Weights of a small image deblurring model: soap at rate 0.005, 19500 steps.
Rows from block 5, named by matrix and row number. Rows with one number belong to one channel. Each number is 128 + 32 x the weight over the matrix's rms, rounded and kept within 0 to 255. All counts start at 0. Numbers have three digits each.
# convs0: first 3x3 conv (model.enc.2.1.convs.0.weight, 256x256x3x3), inputs 180-185, a 3x3 kernel for each
# convs1: second 3x3 conv (model.enc.2.1.convs.1.weight, 256x256x3x3, transposed), outputs 180-185, a 3x3 kernel for each
convs0.177:107146153145159130124106115104109131162126114111148100129156161105114129151119115118116125108131132129103116155139101099109092111090080138110132138129168099126157
convs0.178:088119129181211124158125201174097105130095184142148149157124176187156237174189153163113149103135065112075145114178138121080211112033138181162148133099099102106134
convs0.179:132074103141126166091098062131112102122155066150147082144078050159087094157122205092134094149117161105128047112148111123123144111113148118104094115139153174142153
convs0.180:141161129108145114124145118128115152127123149123098121121155134127141133109141130113139114125137129132126128097104130123101106141136130119119093131128113088138117
convs0.181:098141104182105067184031039163098130160157127147177175117084128232110132123155140107136128153149140132201113145141080115151108129082111098095087139104143128116134
convs0.182:125113107132152128088091134148138089066102127086149147125129114123082205186159216122119148137127178149131119109166108165097122169144094146149107113140161160177166
convs0.183:114135099123213068086098114082135112149147182102158153114133096092103156122092255158146106129141143104177162124116104119134136140161133114086137150084118155128130
convs0.184:143104186040135118215109157082140137186152185123152140061108066106111147093099060078072136144152105069062077137155154120083114134147176074072056105136131096180148
convs0.185:120118120150074119117132120103124100120137130087105114143174158112157111122156094178154117103111118117144138163148083153137166122131135153159150135096115059108118
convs0.186:086141148139203208152146075120187114076118124100099135151099114146169116121139149146194112164131182140172119138142134118118129106079102176167189132061119121129143
convs0.187:088184081122118095188167102105115127134134110136183132142141159160145199075108172121181196146157082187137115126118119155114163128173181157156090133121174122158159
convs0.188:144147152120124142071144064128107127126153084131162155141140075163171071221170237105096062112139140171149114117142146159155139131135143156131102148123097148186096
convs0.189:229105197144126108073140169159131093147101181139106109128143114202105182192132102185090162106133088081075101126182165102169155175106138124131152153075123062092121
convs0.190:098111114133122117102122120150114127130123134147091132103165105126107139103099140110156147124135139096128170133114151167106140114112145128156133127148117107155069
convs0.191:103198150085143118177144071140109135115157118108125156168080087114076154198075159108160121090139141130125111146083138123161164151129167151139108081123141169099124
convs0.192:135156096069108103119176125117108165181173104162134162169203188106133055186179122142156117158139092206138132124090151101134127084148169067090140200155074063095103
convs0.193:131099180164178133152157241141171135127161151153132101178147140137130153092144073091123069148144158101173187130139119104121150111136108151154214134170190134141101
convs0.194:118146125130137101130142151118149168155145134130156104108114097116110116157137130127123092133110119114154127134132118132108147135157094129150119121116122111103083
convs0.195:161097103130104120080110115133127112104068124091111085142111059161111119182166155120188195145142145089164164110130066113138138178140159118147102105122132131085132
convs0.196:188124107106127163192113078092128134148137053138194122193142073126198195140147066175088123095119126143184063132152163103134109135095148089090087148179158123188158
convs0.197:154111112096110103099095121111163098096142114126113128120106109075173121100131175135107133121153131202115123134167135075148135121109110071130132130132149111086139
convs0.198:095156158146141106189139161128111144062206128125110156123090122134180086146126110157150151177102187064201099118085101137128101136095099146154136116147182095113101
convs0.199:125101144138109129152073126085150145117143162166122147101139089169178166154130059108152157128127160088108071104063158170127088093124172191180150134167092084102190
convs0.200:097120138114115134143125118152159124168154122130144102115175152119143130128123119121090133113132150120113145134097132076142091137152134127158185098134101148137132
convs0.201:121150155169153111122171117120123155152111132073087138101148014149144162132188148143138097143104123156082120117114172115054128198139136157122116101114102160096106
convs1.177:137134134120092134066095139142134150168139174098127163129183112100151167142109127195116107154154143106132143120113091129157121143119117163121133110124099206093086
convs1.178:124078067188188113097110119144192194129153142137180138086107144120063107136151112144202134139241150109196183161134171137158180177139152071142114154113120178114120
convs1.179:193141199147182136077163145132137111145142179170105094111124055183157038154162116155097112051133068132123097079126119105142121118135121147178156099140147173145182
convs1.180:172116178162168137134112108155131168122159163080137161132112131117171123178193107140137097157157174186163214108032070115120117071092143138156156156166063146124170
convs1.181:197061125130135108187194152170125117154174107126052149158101101098147159132126105133167148099120182122097092154108126150109140175163106051138083138107140098090105
convs1.182:165109135111132141112066127153174186091101052142092068144152111129115096140103092150141134111151152157140157160120111150110139137059137125188196150139111182142110
convs1.183:155111206121079134156135167110172132149182163153151122048137091103119159144149142092078098098110115071123101149120135109152149112164136096111097154167108096145096
convs1.184:122098153107138152082190128191053105127126150160180148086145131135157132133123080088067089100101108098056057140112097097110165100087097084120117027106118072090157
convs1.185:101201121076090129146109105104113125136174143112110150157113098151140102124136099140134180112126111101137116111098096110186104117161087175110162140113125145107072
convs1.186:199113163097097202108136168118162142125148183137071157111158154167121105110140145177132108101128099188131108156112094149093074097103030123165104142168096106155144
convs1.187:109110121137081098059098072105125169088105123121107109091085056177087049178107090108125129184168148114109102135106127120107100119087092092207149123199149149156123
convs1.188:086126132088135090125112125151149169081069109113142074071066072148170102149096050134136125091133162168196165116141127145109100133084149206120145112135125164130155
convs1.189:134161170160116055079138088199185178081104152111135127200171063142189087168198112165149186138149116104189063103115154120152196151155117140117165085152140139073109
convs1.190:112125129114152137107111122108173126144121105122162141135104105101079112080093087124126117098133143133097157132137150139168118205148164114127109138102090125111068
convs1.191:140125093155108146129123107179223062151132133085085095057168128069144232120131213104128123116137114106125125144146101182151109113129080157118136097108132119107106
convs1.192:109134165094101135194185192157165128072141146140120129186094061148192241108129070129174122130177128100137089148137109130153139144131057141183116146114118123148135
convs1.193:104102136116136175135144124165159135102173115150097174158078115103148109093091072098108109120078125148179131121173130103108157122136165105148130156099179137146124
convs1.194:105121125153128132135151109133193152141136078121094092168109147125168155144142148153132169096096130154146117105160162110122247078192159190090123085096087197138139
convs1.195:135187143085110101085116114153126178136133102075072126159137101189175074177173120123099154142116125069119130133096073098104108109094108141157145120140108160127114
convs1.196:132227139211141096060158062156085106146164144149113159208121085128095085140092102094103086109114132068139150128164147154125053146148149128116107049116101133124160
convs1.197:104115094178139095122108099142115150118100144062117163024117149178175103161154133132100092063139132079114108123189195143177103155137148155093094049106099071175122
convs1.198:122143148137076138135118110114186135156150132133093160117107130137149104128125154120115122120072104128088152169114129171069173132155130126163098131089160108146132
convs1.199:115203098160165143128160151179121153160117096046117103138131132127144064147119099113118123122127141123146151127138121116074102111111110125147159108110118154151155
convs1.200:134095086127108127132172107053069098087170116133101080087079132124186124106115119123160196157109113153124174054108138119148127150124101098130139125139111118110145
convs1.201:102154089156109156129141162153160199128158083134119127157111126148104089158158171136131118138142167164181131144107110167119154178138122122157151167146113078092115