Weights of a small image deblurring model: soap at rate 0.005, 27.6 epochs.
Rows from block 7 of a small image deblurring model, named by matrix and row number. Rows with one number belong to one channel. Each number is 128 + 24 x the weight over its row's rms, rounded and kept within 0 to 255. All counts start at 0.
After each channel's rows are labels from the 100 images, of 14976, where the channel reaches its highest value: "patch colour" is the nearest of a few named colours to the mean colour under the peak. Only what is clearly more common there than usual is listed. The data: photos of plants and fungi (iNaturalist). In brackets: how many of the 100.
# convs0: first 3x3 conv (model.mid.1.convs.0.weight, 256x256x3x3, each kernel summed), inputs 0-85
# convs1: second 3x3 conv (model.mid.1.convs.1.weight, 256x256x3x3, transposed, each kernel summed), outputs 0-85

convs0.205 [156 128 167 124 109  79 128 163 120 135 140 151 129 144 143 130 141 122 137 122 167 145 115 182 154 174 138 136 149 130 143  95 120 117 118 162 121 134 132 126 127 139 135 166 165 145 116 162 161 161 102 132 118 142 154 106 132 155 125  88 173 146 101 157 150 159  83 135 129 119 130 120 139 125 111 118 126 134  93  98 127  96 118 132 188 120]
convs1.205 [119 141 122 116 116 124 170 124 139 178 143 140 118 139 130 140  91 146 107 131 161  88 145 166 138  73 128 109 136 164 174  75 135 125 112  76 131 118 131 127 135 131  96 145 152 144 160 124  76 114 166 136 145 148 157 105 105 135 114 161 168 114 121 156 112 133 122 131 132 122 135 137 132 130 153 113 101 139 139 146 112 114 136 121 104 118]
patch colour: black (25)

convs0.95 [130 145 151 160 103 102 117 179 136 167 132 194 155  98 115 137 138 136 141 115 164 170 108 162 124 154 127 130 170  99 201 128 141 148 118 160 115 134 100 107 129 138 126 188 174 129 133 154 142 141 112 121  96 147 161 110 103 157 120  99 157 141 105 149 132 147  75 119 132 123 186 127 122 126 116 116 134 118 123 126 112 121 121 143 115 138]
convs1.95 [116 145 112  89 123 155 145 119 141 160 149 142  96 141 141 126 109 158 107 127 175  92 138 189 158  93 120 113 115 183 170  90 151 107 106  66 137 109 132 162 161 117 105 135 148 110 161 135  89 123 155 131 142 135 138  94  88 103 106 151 152 115 109 154  96 124 108 121 125 116 183 118 123 125 152 130  95 110 135 154 107 141 119 135 100 100]
patch colour: green (27)

convs0.252 [127 139 164 128 151  88 107 159 151 124 138 149 149 147 121 151 145 136 130 111 204 144 134 178 139 159 139 136 138 127 189  97 127 126 155 167 112 130 109 111 135 136 129 187 131 122 142 161 173 118 109 149 119 190 178 104  93 164 118 107 145 141 113 137 114 168 107 150 120 142 183 124 144 148  85 141 114 127  96 123 131 148 127 130 115 158]
convs1.252 [118 167  99 115 145 120 171 127 159 152 137 156  95 125 152 136 107 145 111 123 162  99 144 179 149  74 128 114 105 136 153  88 110 140 117  59 140 129 164 148 139 107  79 137 150 129 139 112 100 120 144 126 146 141 145  94 116 133 116 148 148 107 106 158 101 154 110 110 120 126 131 112 136 143 174 122  91 142 141 159 114 112 154 119 116  95]
patch colour: black (26)

convs0.206 [130  91  75 137 120 148 162 109 106  62  96 143 164 116 110 131 115 131 160 136 104 139 128  90 122 139 104 124 128 135 118 115 120 107 125 115 115 113 140 139 105 132 129  79 130 141 115  95 103 143 130 110 137 152  73 122 112  97 129 127 111 128 132 102 152 108 155 153 123 126 228 138 134 119 129 138 131  97 116 190 142 116 104 168 175 135]
convs1.206 [ 84  91 133 134 142 138  99 146 102  82 128 149 122 132  76 104 136 116 117 151 104 133 120 132 142 143 139 120 125 121 104 195 127 134 157 143  98 112  99 111 119  79 143 110 136  68 118 124 136  84 110 111 124 149 110 132 145 130 101 125 109 122 125  92 156 155 112 123 117 145 156 134 127 103  96 121 177 144  82 152 126 146 115 128 196 122]
patch colour: black (25)

convs0.5 [ 77  80 103 117 157 142 102 123  98  94 132 141 153 140 122 151 148 102 157 131 107 132 132 109 106 111  88 136 105 112 119 119 150 140 117 122 110 140 150 135 144 130  99 113 119 136 112  95  73 141 157 112 120 150 110 161 131 133 120 137 121 133 143  93 149 130 172 161 128 128 207 117 129  94 149 120 141 185 158 155 112 131 141 116 128  90]
convs1.5 [136  85 142 165 138 135 139 122 102  88 124 133 126 130  88 128 175 114 139 139 127 131  79 112 120 122 140 146 116  93  98 180 101 175 169 120  98 110 111 102 111  85 115 127 123  88 127 137 136  58 121 125 122 147 119 141 155 146  85 121 114 127 132 113 142 127 130 129 114 129 146 143 116  97 126 120 169 153 114 144 125 148 133 125 188 117]
patch colour: black (25)

convs0.230 [ 95  80  94 138 138 113 110 124 131  79 124 145 122 121 121 124 135 134 119 132 125 121 135 103 124 109 125 142 126 119 124 135 144 133 155 126 133 111 132 111 151 135  76 109 112 107 126 108  88 123 163 162 107 149 109 139 138 109  98 122  84 120 150  85 174 133 154 142 150 142 229 119 169 135 137 104 151 133 136 179 124 122 126 106 114 125]
convs1.230 [137 119 162 148 137 135 103 102  91  75 108 124 101  97 116 109 167  86 155 127 106 140 127  81 105 169 123 143 121  94 100 184  91 162 153 162  99 103  89 117 109  99 133 137 120  70 111 157 172 123 119 108 113 102 130 150 152 135 100  76  77 151 123  98 135 127 139  99 109 111 146 147  90 109 119 134 167 134 126 133 134 142 120 116 172 118]
patch colour: black (25)

convs0.250 [132 140 174 125 136  83 106 142 124 151 117 140 148 152 111 156 164 134 151 103 172 147 143 174 106 131 145 131 151 133 186 117 105  91 127 154 120 113 128 118 127 136 127 198 168 107 132 182 163 159 119 115 135 159 183 101 115 153 137 110 156 127  90 118 107 187 112 120 142 132 197 120 142 118  93 117 143 109  99 127 118 134 127 147 126 125]
convs1.250 [134 155  95  97 130 124 165 117 138 153 141 155  94 140 154 147  97 147 112 141 168  88 157 166 136  82 126 120 110 146 150  93 142 133 108  74 137 115 135 147 135 107  94 150 164 126 146 136  72 110 138 131 157 118 153  81 116 120 101 150 148 103  90 159 119 137 125 116 131 117 149 124 136 140 156 119  94 141 149 157 105 106 142 135 113  92]
patch colour: black (27)

convs0.68 [149 134 167 120 132 130 112 164 127 155  98 135 131 101 140 124 138 126 127 120 181 148  93 166 116 161 106 147 141 144 179  91 148  94 131 162 117 126 137 120 119 144 141 194 123 110 138 179 172 140 161 134  87 161 180 115 116 192 130 130 121 143 109 126  92 135  92 141 131 143 218 125 139 121  93 168 126 134 137 123  99 142 134 147 142 115]
convs1.68 [ 92 183  97 138 139 106 154 158 132 146 122 130  79 144 119 160 136 148  96 121 167  97 101 159 153  53 133 111 103 155 137 115 127 111 132  73  93 128 158 120 157 118 104 122 146 148 126 108  60 122 120 123 142 130 152 114 110 140 104 162 173 123 128 154 119 140 116 124 128 129 155  94 120 164 144  82 100 137  91 166 128  98 143 148 149 128]
patch colour: green (27)

convs0.213 [163 137 176 129 112  96  71 153 121 138 151 136 148 127 131 145 166 119 158 150 173 131 135 180 134 158 123 153 140 130 155 115 127 124 150 169 116 141 103 129 126 153 133 188 163  84 132 182 182 148 122 138  90 166 159 116 138 136 136 108 108 156 135 114 116 144  93 120 109 149 182  95 132 120 125 157 112 108 125 131  99 110 153 150 127 124]
convs1.213 [110 139  95 113 114 116 155 130 129 155 127 149  85 150 125 123 132 156  96 143 174 106 131 162 146  83 133 105  91 147 180 100 122 132 106  48 111 129 143 140 136  63 101 145 163 128 138 140  89 112 114 125 132 111 140 104 134 121  89 159 159 113 121 164 115 124 109 106 130 126 159 109 127 158 129 102 112 160 127 171 131 118 127 126 131 111]
patch colour: green (25)

convs0.146 [127 135 157 142  88 129 115 187 147 183 146 134 165 138 123 136 126 131 144 117 183 127 143 184 106 156 146 136 146 104 196 126 128 129 165 171 118 106  88 118 152 121 110 176 163 118 135 190 145 157 126 126 133 159 185 122 106 174 141 110 149 170 101 132 140 153 126 114 139 120 180 123 131 103 145 135 117 129 130 140 142 113 103 136 150 154]
convs1.146 [142 165 126 105 131 125 144 133 126 139 133 139  86 156 141 142 125 176 110 124 144 102 126 188 145 117 132 104 127 176 163  78 157  90 116  92 126 101 110 152 166 120 119 116 159 129 147 117 106 122 151 125 137 139 155 107  85 116  92 150 151 108 107 161  96 124 117 124 144 125 173 123 134 133 153 108  99 122 115 190 108 140 111 153 113 130]
patch colour: green (27)

convs0.48 [146 175 159 115 126 107 109 168 143 167 112 127 130 120 126 137 137 127 139  75 185 148 135 195 137 141 140 136 151 121 197 105 129 118 151 160 119 115 101 103 106 129 141 202 142 107 142 192 164 138 125 147 121 173 180 114 113 129 139 134 112 115 127 123 111 130  94 115 130 133 199 121 154 131 122 126 109 110 121 131 121 133 131 159 146 115]
convs1.48 [121 153  99 118 138 129 166 149 139 153 139 150  88 144 138 128 120 153  91 122 168  84 122 171 154  71 134 125 111 166 170  94 146 105 111  51 135 118 150 142 147 106 101 130 135 120 158 113  89 126 151 134 150 136 134  87  97 118 110 156 155 107  90 154 105 131 109 120 121 129 153 111 123 144 172 112  85 123 113 153 106 129 119 122 109 112]
patch colour: green (25)

convs0.180 [126 153 174 111 113 107 109 155 106 198 109 117 139 152 141 107 157 125 126  79 174 145 123 175 111 158  94 124 133 112 186 100 145 140 123 161 146 133 112  96 115 108 130 196 162 138 126 187 150 127 125 104 113 152 158 103 125 163 137 128 137 137 121 123 134 146  89 131 129 116 220 136 123  87 123 150 124 120 152 132 122 132 148 131 144 137]
convs1.180 [106 164 115 111 155 121 156 156 145 135 155 150  79 150 147 163 118 162 105 136 152 104 115 169 139  71 139 106 101 149 157  86 129 123 112  70 121 126 129 132 151  93 116 131 157 118 110 112  88 124 145 130 153 116 142 106 113 119 112 151 171 109 106 172 119 131 114  90 135 124 155 111 135 150 122  91  96 121 134 187 139 111 128 148 145  84]
patch colour: green (26)

convs0.25 [121 122  75 113 152 178 150 107 151 113 140 110 141 135 118 108 131 124 111 153 128 123 138 121 130 139 134 120 159  93 143 155 143 113 143 109 149 126 112 115 107 117 107 102 145 109 125 113 111 118 124  85 113 108  98 128 137 103 148 137 145 135 164 158 198 147 136 132 152 142 227 109 144  95 172 131 151 108 112 196 129 111 136 159 179 111]
convs1.25 [109 134 150 150 128 119 103 126 128  83 156 167 111 136 101  94 115 118 108 160 127 128 142 126 118 136 128 130 157  90 121 185 134 149 140 126  97 111  90 116 115  82 138 119 140  89 115 132 166  61 129 115 133 151 123 123 146 120  86 127 140 106 113 136 159 136 139 124 112 106 153 141 130  75  84  99 177 144 114 156 140 146 109 140 174 138]
patch colour: black (26)

convs0.127 [ 79 112  73 151 139 145 151 145 127 107 130 140 114 153 111  87 159 117 101 167 143 125 126 141 148 103 109  99 150 115 116 119 137  97 134 125  98  93 132 120 124  97 115 124 155  92  80  82 107 102 143 139 125 135 128 134 129 109 108 128 114 113 147 103 178 110 133 122 126 109 224 123 145  99 141 105 148 149 113 169 164 115 115 141 157 145]
convs1.127 [129 101 137 140 131 124 128 108  96  77 117 127 135 139 106 121 171 104 160 140 103 157 108  86  96 169 134 159 138  96  96 179 112 168 154 163  88 110 108 109 112 123 148 139 118 104 128 148 141  82 116 131 110 134 100 139 138 142 113 128  98 142 139 108 142 113 140 135 104 124 145 147 121  96 119 130 189 138 118 126 128 141 127 108 170 121]
patch colour: black (26)

convs0.49 [105  84 122  98 138 124 153 139 131 161 143 147 115 116 119 111 118 134 130 137 138  97 157 169 121 117 130 108 127 108 195 128 132 171 163 133 108 135 123 139 122 143 137 169 113 108 122 121 117 111 148 128 138 186 174 127 155 167 122 141 139 139 131 100 171 169  99 158 191 123 156 130 141 118  90 116 114 135  99 172 109 132 128  98 107  93]
convs1.49 [132 133 163 151 131 131 147 110  86  83 130 142  92 127 121 111 137 118 117 140 123 146 126 156 150 134 121 118 107 115 149 162 133 162 164 130  98 133 119  96 115  91 140  97 151  86 128 119 146  53 104 119 115 120 112  97 147 137  66 119 168 141 119 148 155 147 145 112 110 125 168 122 112 114 109 134 141 128 123 162  91 160  94 116 175 119]
patch colour: black (25)

convs0.32 [154 163  94 127 123 170 128 125 136  64 123 116 118 165 112 143  88 123 129 188  82 160 103  96 126 149 123 145 161 108  66 138 124 121 132 125 101 116 142 127 123  86 136  75 126 144  85  95  85 130 105 108  83  87  89 139 146  76 111 144 115 127 140 123 129 112 142 137 158 121 167 122 103 111 123 146 128 131 107 167 110 109 116 144 153  96]
convs1.32 [135  89 155 137 131 114  94 111  93 106 125 116 101 154  76  84 161 120 132 148 118 144 113 100  81 129 120 110 134 123 107 143 155 122 159 142  74 107  88 126 115 125 144 109 108  69  93 135 173 108 111 123 129 141 115 132 137 113 116 117 112 115 128 117 158 112 146 137 115 144 171 157 106 100 102  91 173 125  89 130 129 135 107 126 174 127]
patch colour: black (26)