Weights of a small image deblurring model.
Training: 19500 steps, batches of 128.
Data: trained on photos of plants and fungi (iNaturalist), 90422 training examples, 27.6 epochs.
Rows from block 6 of a small image deblurring model, named by matrix and row number. Rows with one number belong to one channel. Each number is 128 + 24 x the weight over its row's rms, rounded and kept within 0 to 255. All counts start at 0. Numbers have three digits each.
After each channel's rows are labels from the 100 images, of 14976, where the channel reaches its highest value: "peak at" is the part of the image that holds the peak. Only what is clearly more common there than usual is listed. The data: photos of plants and fungi (iNaturalist). In brackets: how many of the 100.
# convs0: first 3x3 conv (model.mid.0.convs.0.weight, 256x256x3x3, each kernel summed), inputs 0-85
# convs1: second 3x3 conv (model.mid.0.convs.1.weight, 256x256x3x3, transposed, each kernel summed), outputs 0-85

convs0.144:160144186142128099108162124174123127146149136143134120157112168116089150103153122148137145196104125108138159123137117133126111146197129114113180150146126114113156173101140153138101144147120144084134066132117119249134134108105148104121134144124114123134158157
convs1.144:105192093128127115125161139185130142073137135146101146094113169098118170141091134096120145163096134100118073113134160138137095115160148136123082067107139110145133174101118164109150146119102166113145118118127124176105136127161103116161121138146097118148141122
peak at: middle right (48)

convs0.33:079169098115127116130171102074108170120104112103127094118150160126117101083102120124082096138094134106142130125099111122135116116123119111099097146109132117115195123154173144098079115128109101089140138156141156161123133106121126113124108118089129109110148095
convs1.33:115113104147115129085098069102133152116141082106152097161159101135089085118145118106136126121189123178133140075105110105119104147110077091137106122088113118132118123141153123100137141114138099148149143123128119100114108110135084174154110150122129105109183113
peak at: top centre (37); top right (25)

convs0.176:131122118142148116130096148116103118112090143137123177123068127113164138125132133118109145132106144136111097175168098136162150129122115094148107143153129134180169150125175156149094168145136120119122171083160092183133105117144131132128121118128159123148097117
convs1.176:086133140086126162144131100151145110114113090112102115141130131096126113120127118116105114128150093117129123109140141089095085126142145110086121112071076085119151128125161178080125103114125122156107118118111130155109107110104114156133130137127101127073139143
peak at: bottom centre (37)

convs0.169:142143152148136105144125108090107148149117121120118141167099103128081122125182117157096107100145148124107159135110121113110124134127084141101196134124160123100140122166137108130116096130134148101107152132128144128114131110119179089113137101130118127135118135
convs1.169:121112104114128122105096139158143136115123128119103146097149170115170146127106138106133151127073139119123099149113094139137127109086154085153163157153145166167146153078094116151141153087098134118104118130129099140136132116129118098101132135127136099146099123
peak at: middle left (37)

convs0.178:140143164151121119075136129125150158155124111124133151150096131133146152151160117144149105177145129127145163137133106108128118091163166128145174137152118136116145123135106147124137123167120151118117124109124124137118132139117142120116121178151120143179185116
convs1.178:117168114124125148142114137164130132106133141101114124098134184125136176151119134127143176194090134110099089145101109139133090134158155111141113105104133109131133133093111147107153145138107161122118121115138119163091127104132126095145144151146160122135119131
peak at: top centre (36)

convs0.3:124127176133114123097115117157153164138149111113154142132104131152160155147151132127137112155164112133136150123121126125134130100199176118135198144170102132122210156088160172133105130144094128094136087117139118138111135117113111107101111138153109123150105146
convs1.3:115153097094117118134137133205143134117125140115100131126130153089153207137101126127137156177093149108085093155125134136122121107171172126157113089129140137138163142094101139117164153091111160117144112109144117148132137125136142079134158138122142133126113137
peak at: centre (75)

convs0.39:106123153106145125130097117087142110138116118136157090138149120154115099116162115097162131100106116093147163101117127093118140132091093115107210149130110140108117116089159090122129134133079140166104139120151117104092112112122151127117142139135141087133150127
convs1.39:159134092088168138129144143130157173083123168083100118111157130125172181133098127085109116127107131137118075127131104152113119107127153104130144112139157153144122158072105118118148151090112124105151135125125105135140186155107110092113111143095126137136127052
peak at: bottom centre (43)

convs0.16:137154147150131087114144124164122129164128108117135136118090188122124156111173138156122131179095106118121173135135086123132106132176118129117148141138123112139134164112130149126141137136104170115099083151142132202112129136132154087102130151137117132144198178
convs1.16:126189107098122131125164120161141124077135121129125152091145146097118171141077133098142145192110132094112083112113116127134109126138155108138099088111145113138114124103108150107142158132098173122097120111152123137125124124144084103137123157135130109165159132
peak at: middle right (34)

convs0.193:144161164116145091092152119153141169134115128126159127139133136153127125163130142130128125140163110121121144109119128100145148130187156128133199155140129148081192152127155155127102133123096137117159086133139123165115153135096126136122114093103137142131140127
convs1.193:112134088106115106128112147191133153111132140105103139127144187108152187134107123108113143167077116133105081125122130160120079110157175114149134102119102129144151146076138153091152138121111150132166112119145125161119132121150137110158140133113141121114127106
peak at: centre (72)

convs0.224:132171146155139111122141121147135147180134157133135112135101176120128148117150098151150117129099083136143136136171106101135097105134106129138142160141119101119125147104140111125145160134112183129127104139129111158119131106116155092100139177147119116157220176
convs1.224:091190113111124128122150107192131123086143110148109135094128173108122165136079135113151151171105127079114083117130121122136105140137160112145104078111137134136130146105114156112134157130107178127119116117129129132129126134145078108135108167136124102146151118
peak at: top centre (32)

convs0.83:113075127136118132110109101107147096121076118085144120114125113128133153081136087085115113132120116118182125104104104080101121121145085100142162154108134106090125119111086113127121142096115090093110099109143065138108110093107130115108081167099134136125122098
convs1.83:109133149105126101108134097098142148070132115100152129108139111132132138094101170127099137150156150151087087127105093097132123118146106066147125100105130146121132115110113094104156094096099137149150140124129117112143109139132073131073083153122155119121119149
peak at: top right (40)

convs0.118:092121061134096143144102104085140125108191112100100126121155087115118099149142107121131138052139131117117122115106149137117096111085154133093092082111123136118086106128125094113161134112193108150107168117153113178132111120145144160103121170133104129136170109
convs1.118:125115191117121158130118097081113097128143084104175108129125097156107074102127102134124131114152144135139164110113116112123125152074092105106170145124104119103081084127134080097116105132151120141128145124117119136131114104102125172099090149120139115115129136
peak at: bottom centre (52)

convs0.17:093101065144152177139109107112142145143133128120099122125175159116127111144129126118122101129139119137146110110133156133125105091077124143105090067125140105153113112116136129106120112124157093154106150136161124203127129090110147136117143171116110120127080127
convs1.17:119090145135134151112108098082114106124130081104149114137134085140109088106153127131128091091178120172138166080111089113113095146103101090106146167111109119113116094146172113101119113126127086156121154137112134116126117099109121170138100144109147114122157112
peak at: middle right (35)

convs0.133:120161142145136119131167134178123100163129102127119124157115163136126133132158113121158103123156111117135134150141127107111118148126158133133159149133110108099114118114130118138166143166101165124126112135130133149108165106125148125125115162159125142174183146
convs1.133:099161133114120151135105104147142131096123121098120119084142133109138138133069128108123181139097142076096101094102117116126086133117161095154129120088136151129113090114113124098129124124126162121121090120131135158133125141127086104117108156113163082140117143
peak at: top centre (61)

convs0.232:160176121132143111102148130239122129147142103122153141143127168120122110145163081152127099133140115152110150139120110144123120122150173146130150152146106116133126150134154086123123163141107165094131093128104106149107153103082146158112110106117119140145171142
convs1.232:110155086112110124147105127186156125127128147127069136109148166125112164121116105128153184155090125109111089115115132151097110123130160102136130128081146124136155110097128156119147148100114164141151128112140099150116151137131121115156145139123134105123107153
peak at: centre (51); top centre (43)

convs0.77:111168160152115106105138112190130100142116123121149110131110178125116172141170124140168142170123105153144161133116103136127123122169138136147165155129123097094134163117137139145122156140102138125155098128121118156132114115140146112122117176138113110160190148
convs1.77:104191107095129119120133132178127124096142123148114149095144169118119186126118126110142151178098148107116102113119120125125103139141158112146110101122150110138141127109115156119123158116090177127098143093172127152110143136140107119135109162124130093150121125
peak at: centre (67)

convs0.47:113159141155114099122161131153111100159118133118116151162129173126120129121159147135166124154103106142127171146139109101129120102157174133138172146119134111101140149095137135167137169131115168117119069115142129152113140132130134108120125145150140149155171179
convs1.47:099172118140133116137128116148142098094134148158090148099126178109121158134089121099124142162105139119103087099099152133121111105132158098084107101118121135135142121123125146110116152117120178117117072108135137133117140142148109100130127159145129092146116077
peak at: top centre (65)

convs0.200:139170156131121127098174168179160156166116088170124137119121134132116105100139133110156088154123132100144142150151141119098118128141119126129136156138145134118125160112123111137127138160142147093086146159136135119123161088136127102082113097130108168126135145
convs1.200:123088123129131078125095142130123115111110099132114143129159135109166148124126099085120155135088089118126070114126108131134102133123159086120151080123134132144118130119091099102155143136147131130115143118144137152145138101164097084100157131140158099129115119
peak at: top left (45)

convs0.81:155146169110141128137149110122110094143163137148140127113111135129127163117146111124133126130093133071154164128117129113113143135125138124132162161145152119130137170082129173137143160117106130100088069131130133237135127124124179108143127152108146138113171138
convs1.81:090158103115141133143146123158140135094134099118099129135134145124104164117102127124106118156129106136121078104123150110129083103146129117123099074079132098133149157127137148093123130129118130154142137131129114174105114108135102140127105143111106128124146114
peak at: middle right (41); bottom right (35)

convs0.170:110103089138112150121115090101102137145105125151122138140142153127139088102137081112124088105089125128154118108121110117114117159116094127097126119123113120137124113164090114106110091128125138154102183160118135178112098114157147093129164152091136124122145127
convs1.170:132095145139126159128131098095120137120149102147192121128115057133088084134115127134125126106170107166160128089104096103127103136105086109110129145101121109106127137120128138088125106101127095124141123129100121114132099099109115190133084154118114138128159098
peak at: top centre (38)

convs0.205:149131157112142090118133119109104176146125124161106133126113185152119130143165095155099140124137158123131174125126136130140111121148134125145158126130153105140153117095091149139102123156136142086144133169141161180178145122091133098138109121110122104121119137
convs1.205:094135071133148152148126121183160132087107130133117119108109164128132161134073143136119166148133139122151107126110129107138114101136152094129098068117094146121141142103123148123146160131139181108169075144134134141097137121124122093154117166110115111099160092
peak at: middle right (35)

convs0.245:141160142125152091152131107102103135150088119159123128169128146166062101112182114159125131089140140125158183115110097123135158108096129138105153142132122122083127122145140090122093124184111134132106134142148111145120108100141153134129156111137109107126132137
convs1.245:110137080126095120122109140124136161102143117128123182087109149079161157139098153123131156129086144120133081135109118148139097097102144092126133118139138152180168162071091124093141132117115124102120130141103110155144157137157118108119116094126098104117127089
peak at: middle left (54)

convs0.174:137121181119164072110109102138135158132131091139133119126086134137136128123122115159140116124121168126123142108145136158143130137222179146109138117149116160110210123129137156135081092128099109127159100143140178191100172138069133112117119086110125116143131085
convs1.174:098119093141101122162130109133123152098142116125121132113158157107116162140102141107134112124165094113125088089105104153128082108158126080105129095096123139146123145116111118079152133116108130133143131142127139167112105130111109152140104166136129111118141132
peak at: bottom centre (38)

convs0.32:097136126113145110128110113169138123065129119120125140095183082122139141108083108140106129159156149126151077103128148129141087117117137117174074118108115180136106111121111119110147083069116097086137158148115123110140140137116101135099094149125110139108125176
convs1.32:144120159141134129132076120082125114117145145115159086191124093162105114105174136119125087099151111161133167095114116128096128140094114118092176146116119113097105111149151095129128134162128100163104129075125123108129111113086157168124152153122139110102089116
peak at: bottom right (31); bottom centre (30)

convs0.68:128128102104128155163105100160155126132171114149121137141104067129107136175125140115130136124136117159147114123148140132124111136102149094121110111118161107100108109121133110118158108120162116158124145105082104124140110105151133171116121106171097150157119095
convs1.68:111157131130138163124149148122106132135157106167098159154104120099101109149156085157155122125140120171168141107127116126134070120103104126111169150103152114112139125121129100094151103147105123127104171115106149167127140069143123190180156098140109132095141109
peak at: bottom right (29)